From a checkpoint of a small image classifier.
Data: trained on microscope photos of single blood and bone marrow cells, 194171 training examples, 10.6 epochs.
Rows from block 4 of a small image classifier, named by matrix and row number. Rows with one number belong to one channel. Each number is 128 + 32 x the weight over its row's rms, rounded and kept within 0 to 255. All counts start at 0. Numbers have three digits each.
Before each channel's rows are labels from the 100 images, of 14976, where the channel reaches its highest value: "strongest on" is what is common among them; "patch colour" is the nearest of a few named colours to the mean colour under the peak. Only what is clearly more common there than usual is listed. The data: microscope photos of single blood and bone marrow cells.
# convs1: first pointwise conv (model.blocks.4.convs.1.weight, 192x192x1x1), inputs 0-31
# convs3: second pointwise conv (model.blocks.4.convs.3.weight, 192x192x1x1, transposed), outputs 0-31

strongest on: smear: peripheral blood; cell type: segmented neutrophil
patch colour: pink
convs1.1:119105177030153133150146097139151178141072133145135172113143150138080089122167089125119131121110
convs3.1:103101165130143068158088135143088166121116107132113148045103114120119134153138114120087147148133

strongest on: smear: peripheral blood; cell type: segmented neutrophil
patch colour: white
convs1.39:176140136113035129166126050141109161097138128092093129153158124144077177178149129157131127123136
convs3.39:101145148123144091120111088093218127069131177113098128094088167107128101132151142131065099091124

strongest on: smear: peripheral blood
patch colour: blue
convs1.79:131151106176152061121094171113107115151161129138112098102138131076149141112146129156105087080121
convs3.79:138141115186116118146120114147076171134118186184135090131145100115156105135157193142136160146087

strongest on: smear: peripheral blood; cell type: segmented neutrophil
patch colour: pink
convs1.129:155169111125140162112141130101106107099212107135143097068108142192043153121172132150077147067126
convs3.129:162129139110143124114181099168122128122112143109095081123121117128129128149160226082066076136099

strongest on: smear: peripheral blood; cell type: segmented neutrophil
patch colour: white
convs1.99:185168131109066171168103057146150140106138153120133127157200131169112165173150151181139112172125
convs3.99:143112104106116186158154191149069115177133068135152094175182103166120178109115166106169146115097

strongest on: smear: peripheral blood; cell type: segmented neutrophil
patch colour: pink
convs1.132:068112133116127159077163109114165071100168117087142115183137098136158126133153078114116124184133
convs3.132:150171137142135152103131126156134213112161111170155134171174149184066108103072105142094143166156

strongest on: cell type: artefact
patch colour: white
convs1.52:091121148166140146108166137109137202137113090137148114183178196108168113150113111089124157132146
convs3.52:113168111171148167134165147156160076121139175121144191169159146131162161142197152163133118126158

strongest on: smear: peripheral blood; cell type: segmented neutrophil
patch colour: pink
convs1.17:130138136066159098171157139207129127130158152121084172183159168088168082151117112126130154128157
convs3.17:159100131182145130127141066136109113074108144146063128127092153110176153149167178105065132102145

strongest on: cell type: artefact
patch colour: white
convs1.101:129126114138130142101171078100120145191103051135146136142183133117152087143096100105115132130153
convs3.101:073176135151143120156192122090154083162132170157089170147175130103158161154178103131114084117195

strongest on: smear: peripheral blood; cell type: segmented neutrophil
patch colour: pink
convs1.42:122105125164101153136136089117131129111087123114190098094123153155104140116124086175172136098112
convs3.42:100137123092055081115118128082096135133090145064126077119107059083157150142130131153131123087121