A small image classifier, trained from scratch.
Data: trained on microscope photos of single blood and bone marrow cells, 194171 training examples, 10.6 epochs.
Rows from block 3 of a small image classifier, named by matrix and row number. Rows with one number belong to one channel. Each number is 500 + 25 x the weight over its row's rms, rounded and kept within 0 to 999. All counts start at 0. Numbers have three digits each.
After each channel's rows are labels from the 100 images, of 14976, where the channel reaches its highest value: "colour at peak" is the nearest of a few named colours to the mean colour under the peak. Only what is clearly more common there than usual is listed. The data: microscope photos of single blood and bone marrow cells.
# convs1: first pointwise conv (model.blocks.3.convs.1.weight, 192x192x1x1), inputs 96-191
# convs3: second pointwise conv (model.blocks.3.convs.3.weight, 192x192x1x1, transposed), outputs 96-191

convs1.97:493528481467505479482526502491518507441470543489495497494539483507525445506486516470530513496556504434504501488511472524514526455470486508500487541529483548495500484477493459496527546481477530484489531487500502529493513516470559486511513507504545509455566504453482517509490511549505481517
convs3.97:435471475511521442506494473533495529471535506536484536477486500476500516474556466536556497447501526541499498469491516535470472505578533517492488487507503572487520526520504489488520542477500466500485519522505508534507505524504469520498522513496522498490510505537509518505526501483528539503
colour at peak: purple

convs1.188:483439467504506500515467529524477465495530520551502544541487511457504511488508472479508487517471508508465501496514476496467464515523548538490492492481483493461498499536529476545456500521492449552506513468459494484491482501547531510478465526479486495513494492532481477515516457508479542482
convs3.188:494507499504469505538531464545476500482537507504482490484448497487531522483480490491527502518547487506541480515521533492527494504512491493484496515504529453458482477488494513476495476520505515494515450539462454500506504489576474505523517573536556499502494460500554510510515476498551508541
colour at peak: pink

convs1.25:522509506496510492478477527459488458475499489498506513500506509465513446524477510487499476497542511446504525503489433506518447472471440508517496494499502505544507489471470530522528504485498507532465592482487500532432520496480530444522507509475525489508494520452495501481473481487508503456
convs3.25:557530490494509529510503490487471519477469497462484502486510496490477464498528513498455502520469471459534473462513502504542546484488471482501514488490473461509477482502498494518490460471520473522452522522509534452476488450520520486461482475458474499487537511498483477494471486502477493483
colour at peak: pink; purple

convs1.50:537498503445520469524462511489498503500447532463509482525507469471488505484504492485545534471520546479530507502528473492494503486475460518483476518498444522517531476491476504486507499481497516505505494506500516464494517513506510460480496505538476450489542473505524544514476511500556482463
convs3.50:504505500520515525551520503493529531523498482539491506503506510531527527516502500519538515478515466505497510484490515486493549492585521479525446457500543512525514490530504526522553524516544490501504531523480528552483498504500510511528504498538515520494500533529514512507524495526503531536
colour at peak: pink

convs1.95:504462518516467508489471560511453490543504511516547513514535533492508541456514480547527520493495547507498511495500495502503494506501489459450501488482490476564490521526479524518480526508542494542496520487511492467517460488503521513546508464506499518516490509485508537523516447489480496462
convs3.95:481510490513477481511525513512478506503537511525509493475533527458552543492517480531520518474505454523519481514491535500498512520526491517480456505503520509494539512535521482513509542545480535497545499524484518483517530522532508531496550497525504526461491523535530553523557533467549540527
colour at peak: pink

convs1.69:498500477497499531496484471496499505448485548492478437540548496530469501520523489512509516477552516488499516484483488505466490572480503488497543506495458499523550459480475530535461458467462494511476534476494497505524490464523492479536505527510528489450552492497514524492498509498529482468
convs3.69:513477515531461541480520472469450517503480460521512457489463515519481471567488525470475502524538514535449492518498518526519481483491451507495537478533481517502489510506462477506491457508524508474497485498476475510518493478514511491477520544498502462524526478502502462527564484510469503544
colour at peak: purple

convs1.173:518518507515526491491492528492527508495492479495490488483468520446526522495465530506485477505489470509522488511482456472514513482485457508487475478534514514531475505497498494503511514499457541518531531458460497536480507498416526436491513457476507469492522483521518517438480436527555483471
convs3.173:488477515467494486471456481501495496531462509468485500485530503464471462513499479524483465490467523487514474478491479518468503498472497496487559473493494519487504498480490492524532485484475523511441529499503545462484496440489517498475483459469516479487520513469464459507450515476467498463
colour at peak: pink

convs1.0:495534469492482507509511464472469545477522520529440490514526499510461444490503517519503470436489494477476517499529476472482523518521504462488495516488543528529515499520464494501523500523474487498458527489491544529450528446509524517533492528482489530474510516490484474494478513511430482503
convs3.0:520491461530513525539514507516484522503521521497517481499533524538528491520502486530513502475514532517520514516519504538503476485535478531524520487477520522511532509537512483497504511526502513493505473525490490526517503483509519504494543495526495544478460478526540498491543523522523569510
colour at peak: purple

convs1.156:468521472507522484472514473527472542494481545548459514505531468495523470511500499512458484473434479510503494510454486513544499469508500528550501550465503521496521526507549529524463475427469480491522533547475517497507499516477515499494488486511509529470500514426515507505525477523501469491
convs3.156:482502485474535434532461502470516458492535482484478497507486463473516512514474459503494513525459472508471526506489517517481488452495474482483480488521549483529483504498446470486498496520439491493520466471513520520515519482479492538490486501537496507492489491497505496490508497475528507471
colour at peak: pink

convs1.119:490502523513445513517482553519477497496489501504487516507514528479488537490521481531521523470471511526539493464523514489521487533481534456473485514519494465544506496527498474466488494516523511517529480498513516417539488475516492557514506505520516524514462506512532548481544490491512522466
convs3.119:506522500483468519511480478451527489490503469477460479523448477521482479484484490487500501508507503475506501510525493487496495511487503497495523500492503480505460486477519504442471467485498484501452475455528468500503494465460467508506487534484493484496486451490529445478486408528489469490
colour at peak: pink

convs1.139:493506483514511546535497582530497547513514483520472511510469507498489499523507526517518485536509482511512510505506477498449521491558516522509500541488530507522477499517464470508491436537486468510513505475521484496500527508513574495452520477519512506458512506527497481510484469564484499480
convs3.139:515508506468523485459407503486501498511504514518469516521512505508499498457519521490496525474471537497518507482462493496452550462489492539470497481492494522456535494466473495491522493482505492476512533517488499484497497524526524497470455479457511493501479519509477462499484510477512496422
colour at peak: purple

convs1.53:443531500499498531478468495490513529495514537512471457456511522505496463512513517513494477473532459463491494516502455514500548509481444526502507493475522485573452544498478508503534493504496483511467514526483512500472516499480482477553504462512504511487485490496465490481510494489460502459
convs3.53:492508541473468482484548509482493465468515528468548494522545478493456480504539537494473493476467458494487499489484473532517489494468481458520504520521491470528486499499501505539476496479477512526475569485500545451473484471499524502467487465474495475498537519425484502520452514490460451547
colour at peak: pink

convs1.178:525494504512516490546502550504466518499485469469494502530469475517459488506509484542486492475492501524513517505538506472514492519459458510515484497502477464519507469503481499466488508503478518568505485517500483497473531536522467447474473503507530406493499500472536494473508483517523494514
convs3.178:538506525476520506528508495497500485499503539485516482482492502449479481484504468537511490498494492460520482521491509513515521479488554480490490493389510495504502454483509499510494507508552503495513527501504491493472486473501521481456441486484509500436532529467510507478463496452503477526
colour at peak: pink

convs1.99:479469456500539474481493505494513467507489526531543527535491465459503509475472495479514512478485501495472523454491478518534476438491500549489467491447484511462501488531533495515467511499467418505524507511479491479481484513527519498432501498513464488507466515506538505514551478530520530511
convs3.99:496475486502468477494483452548470521479491528507461468493464538467530484483462479517499471533527521486510480511498518479527462510467500520450520494479506485495511473441514525498491501476478493484513485532488456474500488539501469471487535506495491530484489460488501492517492490476513525496
colour at peak: pink

convs1.38:497509515559521461479490488555515489484511541572503498509513522491508509491479513508458496487505496534503497480500507512570480484525481479514511499506495511490496496535500475503445484489475516468495535477485501498487495514471504511489517506521469551473488495499489525545502505523493528500
convs3.38:505527503487504441522505497498502476521532529522463493529526495470522516471464460510476568508453479508521515519455546509491474482530510486468472496518501502521511485506460476512525488493454505514524475465501508497513553515514507536488504494501471535479460504489534497507503497462494484505
colour at peak: purple

convs1.151:474466461411487509503506507447510535504501516448503519496509474473496492480549502470451509475494502470481537508493477492481467512494497521523474474534499510506524482466483492524530476534509524537487565498522482506483483481510501485488482516514503465461518488492511457466482486524501488494
convs3.151:499515518500481510528499490469496497460553518505485424496489466494512511500497477473465527488485509502519520541478530465550456468517487497488490466499478468506469518489478510522484481498501505500488500472502503523544571457490514555507519481487553481498492451479542517521498511485509473497
colour at peak: purple

convs1.29:516501520498482519481484605525473476488520431490551499506454463485482531516543465504482482510491486510526480520505490481500507509537530517520518490526449464522511522496500474484529470520511526513526473501522494489525512538492475496470509509549510509524539460552512492491501451502507543508
convs3.29:529499506499478547535472478472477514521505461520501497521471511534544514470493515528481503526502507535498499523511510506516482480529469483495550519516465500539499486503527500490545464491526508514469510501549487491493498497470476499500492509522496500535497534498516486477500489515535472447
colour at peak: pink

convs1.49:498473488471473486478502515477521531485494497479499502436483479511529521488505507482452521462470468489490529466527523444490501526522531484521505522570530515522520490506529462492509470535474545494492521482536502474517479477537494546515492521535501485451511527502484513530488527557488511505
convs3.49:494476491520497506484480529509508495523478495517496544489522513511463502523534522539479482512506509496521511485502460525464492531496517549520510509512533510506526479520502502523523506526496546483513551536505482523529458570521492455496480452524474512509531558508469562494526510498498480470
colour at peak: purple

convs1.3:473498522496482544471504551508486538499529474494461467491466457521488468555505530460489503522523471493486518508487467509499530515536495515506533504464550498507498550484530496521516494510512485501475522502503537529456472483516497534509456531449485492507504488497510457497513497504477506505
convs3.3:472494504523532431516505500515479513500512506517497481509498507474517515519498465517518503538501474499526463479530508483504479502488490539472510489512502505515504522512499544514504536523451495492495495478508493491520511501543511507492481526528483505478430492480493475494545449478528535507
colour at peak: pink

convs1.61:534480496482498493540494526486434524456475509473483525486538502493497479493535504556518492479484493489496544488513470519515488520466466548484518513502521496505551495472498509499529510527516513563499494501474489496468518497520500453495526475436539442489488492464548523484516520512509515482
convs3.61:451471500502540486473528487500519533471523480487518529489519501548500513549514542502514488513502470515482505477463509458450484496485516528520481499577497511468494528523490484506497512497495489499533450508500492497542504493501500492544489513529480486557495468513513499501493517539514522512
colour at peak: pink

convs1.8:474510505521504515501464509456479487463513473510510497481496508442510513502487518507486442492535454481519484502502451489479509463481471509468498483523479512542477510483496512516531488500487517531511570467476514549471503506457528449524500462508502517486504468499480506483448477472543486454
convs3.8:501486505481476505474484482503474510483471508485466497486503479496447450513507520480472461498484531482509470461505470506501539484489479479525539482510479496501485475468468476508458475465517460508439513497476521455477480460504508474509476495500477491509516503457465450492466494512468490487
colour at peak: pink

convs1.152:515517520518513490482472478506490499485503498513450460518528512460496461511541527504488448476509482489522466537494469531479466495498511528477483492515508498480504497502482512523469480476461520509521526490474514534481524494471485442509472467502517466471517486482524454509485494493530529483
convs3.152:519490497506487495478514468507473497469468531479493484509517457501476439493502497448502495472461524509475511485471476508520540481522480504489538485484492485470493494497507500486490474478515480452491496490456528501483496466492526476545545493471474455497482480521470462541482509499468493521
colour at peak: pink

convs1.66:505470505499497488481485528512477477501512523531538555527522523460528534484483479496512512544461523514490523478493471513517479487499492535508469495494478503449491514546544512539472523522512486553479523453457465454493471516514494504480504529495483469539506507473490522502525456503499523493
convs3.66:517480501499541515476523532528508510505487530497481512492556484541454489483502504484482486468453531472475512497491465485512514518490516466531541510489477501533500534487497497533486507479527495495493548491518559496485483489468503465480497460458497481509489502504468497511442522521463477510
colour at peak: pink

convs1.144:490434513518499535497492531521473487555489509522508540532531543520526540462492491468493519519504583556486511502513509528469496489487479449483486478502506459552484507522538545510500526529559513531499527506496475453515461500515516532535472496487498468508515532508499508506497440508509498488
convs3.144:522483479508470531472486478478496509461450498478459505523493474537429474498475525484495476515519485455493482505507460478509471478506517453524527510532487466522486482458495502496467496460496477511434518496493497491457479485435469461507446527520497485534502478477461464460475519520452471490
colour at peak: pink

convs1.83:478490464426495501507494532454496528505483469430501524508481467462499491470522499484479517457508517461496538503492478488477480507490459512479478485538528489503515493453484495505528491522504528539502533500511513504476502489473494472500502497503497467486478547496526473449492460519505510499
convs3.83:506480479522516489481494505525508469555452492516490550526508528486500500492501487528531493529478496477478470481534479530457568513517538496481499494454526516497534472511523501469534518487496523505480510544495500475466445544508507442467485498519465531489491581518461475483516506499486512520
colour at peak: purple

convs1.190:518491465472491473500491434488518475498496586478488505477606497491501509478494503518505507543495466488458508500505517509490469511503501486433501494538468514496493482476506538509505468504515525474476465505515498448520487490525504513492501544521465476487503491514487535507528555478504512457
convs3.190:513508550541522511468503504521507478523511510477509482436514509511499489499506468512529508504473472488495473466473518467538515486494495516491440458492482540518481542495518543519502538498489485507524491507508519484494508478484561503504502478448518523487472513487501487527468503522502515537
colour at peak: pink; purple

convs1.157:510493489464490491494473476464494478504517521517512473505525539466472501492497516532463488480453493479500495480513473500556505448515477459490498521487528520512472460508494508524521461567526469492484546455500503528469504445466527480529525489511487493512493500489448503515471491496458512457
convs3.157:508508476521477444526506488490503533470531510549446498499468492484548534479452463510492526497486483531485496502470533498490482503565449515467518507507501491521518530455452499506497485514490506512496482476486473535519554484508469564534494505516502507494439465546541487483494484494505519504
colour at peak: purple

convs1.113:523500523543505468499505513524491487495496511567526500516455548486504496476466522515469529470515501504523496467527488494571500482498494455533494479511494537538488492541510501495450487493478527494529534458458509477487511519479514500500518493502512534485482519494490534499535449505494515498
convs3.113:477500508450473457520492492505453466512514501503487477493520488476509521474443522486487548502462535513490518513440520488482473476495492461428479487530502481495487477477453445481512494533440520480540463490490484489524538507496497517486518502504453516476484497487515505507506492475500477473
colour at peak: pink

convs1.45:456529471505509521498435502479462493509531531518483484479499486484511472508492527491529449492533481489496490509565463495458515514521477524519527496512485477543487491494491484532516486481460495532483493489470496544501517495488533459541484484520491522462528513516450466532463510514507537434
convs3.45:510531474498554508507447535497530490522512497502531482467502528513531531483475499512519501465557521553573550494539505515496489534500509562474475459493501527509511495511506526497509531523522479504511496500550495533547520512494508520536517503492484521484497483534507532486498506523531523446
colour at peak: pink

convs1.28:449500506494463521509451518471490463519488477499519498506506522483494467514527505544489467489540475452525488522536456508465476513524472508493517495532499479551529517484475502507522461510500516528549465500487514510522525481486500468527510501540511518493536472541507491519479496438549557450
convs3.28:506528523453543497518419521487526483549497482545498511455502483518527523491482497485513503500523515534551520545507525536494497489507519500494522495501507484505522518472506521469542461494504513515518487521544495504518514521515488512493486528494531512518521512499521529444483479524521488432
colour at peak: pink

convs1.123:509511517497523499524474584523499479512497481503506493519487442482492493508507557451505519533511453512485499507474499483514486468496535566534527518505481486490466537514520482495508491511510468512481501495527486523505516560513526509419529486517491532461464516491507493495489486527478525503
convs3.123:531495477521505519503521535536488465495511527523542467503511505541500504505527501520441503491516442506541492488506513520509473470522548492505508503508472531529469518498498484527499473465485480522453495521529516472482498503507463509466520504515419542521543516488504526530527532500499479507
colour at peak: purple

convs1.26:526542522489476486502455519523482478485532495499531522514500457454496443536502483513498461499504473452504527534545448477553476460522495548516490493462498491539502467443515488500529472484503486501496518480487497519486487530510546474471505474525516479491501522494504491525465467524506494471
convs3.26:468514518501496494488426534499484453510523476544513458517501493529529550490498490499515509499533528523505504535531521539514445499505495521453491454501476528512500524501457505492500512550490547466514496519542510501550511517498507476503507502509513472504475482498514504550507491503528489480
colour at peak: pink

convs1.153:475510493495528521481508490494496536505516514497453476525519550510466514501475529526523500463542493509495485493467495483486508508513479421511484518522502510507505489504508464497485528473470517500521489485514450526473494468485524487556495497457518496487525513479508470513489481535518527510
convs3.153:537531512505503514528523490497521487536524536520512516523541488523523509464502531469515516456529511506543522519518522532522518489507503479514535490532534512508528499508530521539513467504511538531475522493546529536501521498534509517508540472483532514515465506526516507520542530526510514537
colour at peak: purple

convs1.51:459491492520504487482520488524501508507501510528512529543522470470528494476490454471498528501484527496490517460486503527497519510468467476481481500502493492470505455549502537536476513449479517529490452478467468496467468479498458523520479491491462506528519506468489503442527477466482496523
convs3.51:499543469556530515491542594486524519502500496508507525558549508502485507516543496497497511492486493479523513507515504485535498557545461485525523557512481501545498507537526488557511508486532502534474572469510577500471498538484519512560503507505509519501483531527475517529498534472492493514
colour at peak: pink

convs1.1:506497507485512529508524489502518460528516495483526493487489502497483495478502590470519491566498479491469465488490493494523477446492489487486508495489487517462442544500511515532508522561542479492492485494521483503497508556498532511453489476522474485466522493515494496509478490527478498520
convs3.1:541538542501494527503497502504493486522524526492558490513521502528485504486522524525479491509514466505525478527503492530468477458459545488520502548529518485513475495508523528548534479480465534521465496495519528474493515497486517507440540465456452504512509531445491504485522517507499494500
colour at peak: purple; blue

convs1.140:526485504479528516497453517478507503481492549492527507498527537477518480499499542504494500513514501448530484497469428470506496521502461457492509470453504504529503479496515494531521480542515465519492541446469465530445486470516519486481507497508538530491518465494469516545507471497493524449
convs3.140:458529514447525452520477489510530500520493473523517543523487489478524515494518517511532484497503544551502501526493524491515501498496504510449544472490553520516523518475488494504505521506488528497496479514511490528546516504512466507526475496431577478489473513508502508520456509469530532506
colour at peak: purple

convs1.160:470506487516511486489487493505495520511508541553471503514523507464523454470512512514476504491514494488518464510494454513492545473472456471461473506505543531527468530523510509526520503463515512512496530487486472512449491506470532495525509481493512536498503560460475476519505474489467484435
convs3.160:533472509536495535483526499539486498500494569490528501533528526542458461477504557494489506498483508474475522464500474525516546519473475477504521489490465484456485505513511523515469485463512485465470494507456488487448487488487536496471524471492493487516499491492475487500482522516457499529
colour at peak: pink

convs1.39:504520497544521484480521515532505505496489500521452505514456506478523495498492501526462519486494516533523462515490499538548526470485504487532524481504508509486500522536535513463472486445450515504536519518499513481515502541483511495453471510485534490480470514460546449511513481527500508519
convs3.39:499470490567520534457535487502527528507483523507492531536492518511476497518515520536502481520516461485499475473497487538465505505495522535550526509491518544499514512521513530525559510481532506538461542500488490489521455525501464467506516459507561523504516523465528468532527510510496526534
colour at peak: pink

convs1.161:514482467510462528510510481488490471558500503488543470492498505500485524558485507524529500482472506522503510502503518455521478450505498493536542515493468402511509503512489493518476438531584485494486500504505501472505499496485484503497478498516495471518527516507506522496515505495507519491
convs3.161:528511486477506533503515533505532499509502512493543512501519510519496501506523522483495509520552484512504510511562479530495549515518522489506478523519534485474531485520531537531505472475500501537462517516532513497501507493515495483471524518501496558518529510491486519513501515496490503521
colour at peak: pink

convs1.101:524527517502477466507481545520481492496509500477456528515475489525490539493543498491511516509484500533515500495564513501542502481509488529481484466510442509552480450491490463480484475484481496483494467533518530468527495513540491526494521500517523479481488488501526499524559490490537499488
convs3.101:526468526496500503477520520500460559509495532482533521478507530515502513522486497487492514495485493523477502492486479471498534506489487518525517479527514512551514502529496479589503540498484508504532530515479541490480511513522561489526538460516479500502532548532426514518477544462492518550
colour at peak: pink

convs1.162:532463500492503521490483494507501466455515489504502543524512467513525512496509482458502519523486524530508525499496500475493482536502534534512481465506523507463499460510536522547455504484468488544478491522484489505532472479541507511501500529532480431508486464525465502463482458498513506508
convs3.162:530513505479504504509501455483475526480485473514539513519454505476519523514568476477493486490519535522521493471508517520500473497482528547519488500509511500465499490499479539449508464552481492479513450460464439522495502506568502489496545519451459477506487491498515524477529449514512535489
colour at peak: purple

convs1.176:505486471482503484501510446496516483479491529490506476465548504513496503518537510573466480484525442491509528526505487517485524555511507522466494533539495521513508461469508526520525483488486524498516481526485466490515489449524502496536501510478515492470480512535535503479480544491547488477
convs3.176:536486559494522502477496547516516491499503476485474469444498476477510494545500484498488492508485456479531514499485499474501518502525484491471448495475448476547462574521546547481502501480513477520506480531511518479464503540504548511525514543477513525479502451525505507520478474497465500494
colour at peak: purple

convs1.100:511478507465494500515497493480473504435483542470496521517563536512517473502510523544497494495560503465509506488492483495498534529469466506483507489496541480505509443464505517526539528468497495511491491493511442515498504470499513451479498466484522475500485485469535507501479504493525498459
convs3.100:460506475488487473485519471494507527520522512504475556524487485542508565509472568475520530473509520499499539485517507529507530493504504488550534492558539554488506479513514473474526523529480459520481465460518489529468494492539436511530497486511495515541471519495500504503542477533540501494
colour at peak: purple

convs1.22:509517491496507505504475493482489506520480568521494514514539509504460443492491553497515475495509483495498493527504493467515507449490506482545478497508479523479454476490480505544462507475475497486500537476499480547468520537477525471509505493470506510451490499442490485505446489537496507469
convs3.22:529509520504510522466492504518522469508479551498535519510534490536435518481502536445502494442556521478548527466552488519504537536496525475508505477513499543486482493508533532495499496498527461504462519518529506532511493471517524488543532495499493526516493523510483513501516512557494508508
colour at peak: pink

convs1.44:502524511508479510476472527460490475468509477509488488468504483442500542482490526551500489504504447504509469512527472496469479512503511530502511504524516436485507503494515503515536488503471532517537472492463473510524497494473525482499519514498526518524494448551524534518480502441548541488
convs3.44:472484472521445456510517490497469477488523536480485513539519503473492521483489507487543483468467531507490482478491495478453524484483493495503516475491487518447498467516467463512451540511503492472494517500499497497520485480476514501509512489529468490469445507491510499553542510494501518496
colour at peak: pink

convs1.189:491499516565531468487500499553518477502509534568508495521507537490510503490469502518458511491508509525498492483508504497556480496518485474511523494514499511504494502538506483495445488488480517461506539464479496495488494521483505507478506499506490552493493485491497526539519495510502530506
convs3.189:498479492518499553478499505491505534482468479478530518473477513529485483530551529493529436500544511493485481484541456498507525531483487521544533519478498502486489510499543524487478516500548489495471518511502495504489449487488491472522496520499546466521531495513465496495492498535497528510
colour at peak: purple

convs1.172:512517469490490487534498545489451516457477479472489535522491476509488468508511502541518508499490524508505547480522477475514535520454455535508522531493481515510516490488496487517476482498487503580491489514500510488498500495525508440459502491489534443492495478467532499460519471510514525484
convs3.172:535504502489461519497501465497487453532477523479475483507471525459490465501506460531527502520489501477535472528506489549533487482474516476476499480399510479487518474496509499466490514485503519475466505523510489472511492500479499498426490475487478486433506544467485482493484502464499488529
colour at peak: pink

convs1.170:524508503481536474480512494444485510528473565476480491497509462462546481479487541516547523485521506482507508486510501528513500472472500489470527487507486485494455475501498532524521527465499501484487520505514503475503498507485496494481493461453515523495505510441540553488492500511518530478
convs3.170:464486496481479440467501470495461499516511503480488492490476480461475515567489514472484493532475482538490468513510498536501482446437498511527501489513491524506483508439447463516447507508451488500478479450503468479537495502446472503504507501499521482471535482466496477497508496471513509519
colour at peak: pink

convs1.179:471500467479501491526504501518495549481536526511497495499535512515477499494485532507508460501526490516494514508482480477501484492521511463525507513474493501494512530471482484493468487535481485493443490456475458543474525440516518483543508490473491492527493513501473471539470484514486553497
convs3.179:516537530526508516529514502496552524513516522551527501509526570506520495498528510532468531506471495512525514515504492491494454524537489524533482499483540493527510498548523524497534497466518536499529490526515495522549521496525522485460540464525494534451478551526512514529520484500486525520
colour at peak: pink

convs1.81:488518516450490497507508529458519505505535482508507491487515455482478522501427527535486483523509486441523509517503478529510522479523486529516507507498515532521464497485520457465556504510501518492467482496462480528435496527471518479495511504479486522448497497499479486474494478518482484518
convs3.81:481493501504496497495508507491475526480538529482476498472499451506473524512473501466508512525500478506534465507479533511557493496483498486494492515495490455499446447451453493517481481497519469527470535532512537486518515443526496541504477536544560504521516486441521489473486502482512466509
colour at peak: purple

convs1.122:513473478474521498485476506492506481504523552504501462459504518482495495486528478429491484505466457496507569484542505491549473513508492533511496493517456521528481499489478460531460488515508487512454480480509505484500499477552542511504523521524508499476488518479462501500514516547429507483
convs3.122:522536526498454505545495472503508520529501487567500487505442533505541483468505489548502546507477522494489530500494491511499507495541477527461501496485511509485489464480528492465546467447509507477509471499476448505487508511538486517537503490516487513475471494565555477490491428505492520491
colour at peak: purple

convs1.105:472479460439479506504493488476546524478514528491483460469512506458495504493468513457472476454478526482471514518516498464503510493527536484506480534516500516495547506490520435489478510505490497513482524520503528512518488438517526514530518501531519487422510523495467474496504527550493498507
convs3.105:471499497473525481484529510469469550451548495461498515500530531496462499511455490470496492494486480521525504523496516499508538464477509511500486524487473494512485471522467501525462492493492445553496519468484526517514512469468464510489529526488579496485519463469503467469462476486487523512
colour at peak: purple

convs1.102:513483542490514518482508480482466500481483504477483515491531491504533480503540491538481513499517470501490520479514513519497527573492507527441477495537538461500543491477527537515519512494507520548531485508500507493549496484548456511507523467464503525509444466496557525496500506482539555486
convs3.102:461509478471495470496490493471479409529507539481502496511502470470468521511498507471518520497470499558504496510505520540484471478485485473458498460491491499497506522480489459526485525501464485508465484468526513484560522483456455513469500477525505469475470495470487507503514503446522491503
colour at peak: pink

convs1.168:487470496480539493485478511505492500464456494469499536495505481482522475513534538495461529467497477486470514469462520497453521526532556507512475500519525477502505482498538496519535527485508502532542511487537481478528483516529491514476455515508480516471483456505577473483508497521569513486
convs3.168:462521523465510432485497498516505466539519502473496441495483483462491491516480469496522542483463509522522492503500512507512470499511475511436487441502507475521498540487529503520496518486476491520468442462544500465521528478492500524499483499510506479482475483489491466506489478511489497511
colour at peak: pink

convs1.11:469516488492497488492510497501457491473501489497485479479509505524504496520503530517465497434575455466525496510496482488452517503483510537487498525487498511506533475467493486517505485507483512544546496488483494534497488461528534468517474517512506486474488485517545486501480518481560471468
convs3.11:485512468562497493495489488479505494476479495485510543517505550555511498466510491531489506516479515494474463492503483464486530522517486526515505501528503507500501423532461476517501501501483507511495519485502499526480500491499488478471529498493455479510488552486481497487527524499499516487
colour at peak: pink

convs1.5:467464469435500489490479509479475519472482506447510533518516447481518500489540520483467530465502502464483547505491480505469509493492513546515466480532521504505507492475519489514502502517478537552515533519505495493482471475509495487469479535505489468461479523483530468442509494530515516481
convs3.5:496490530478500529523515489462483522456523514475516409486473475506491495518558496457474500486503512498514529504471530461560458478470493509528497473507483477514513521508476524530510483499532478500490520484489508530524551462490519527517497499486541504505500438477542526535470495489519490503
colour at peak: purple

convs1.181:503463513506505478505494524519471476491505522520520544516526500459509522459481458519514505559466535515472519484491502515512446482484501530523468502514463498469480522541508511523501537526532499523492512498476443457488478493527471505459496521476490480545485502464498519493519463496503505479
convs3.181:496531505543501507519490487494529501512507469519556499526478559474513509534525500537516500522525472538548501486527512525509509511532491531492466517509507479486508511536527530483543523513488504522512492477504482495512508530514493508499544507534487512489515514505520527511554486483520550484
colour at peak: pink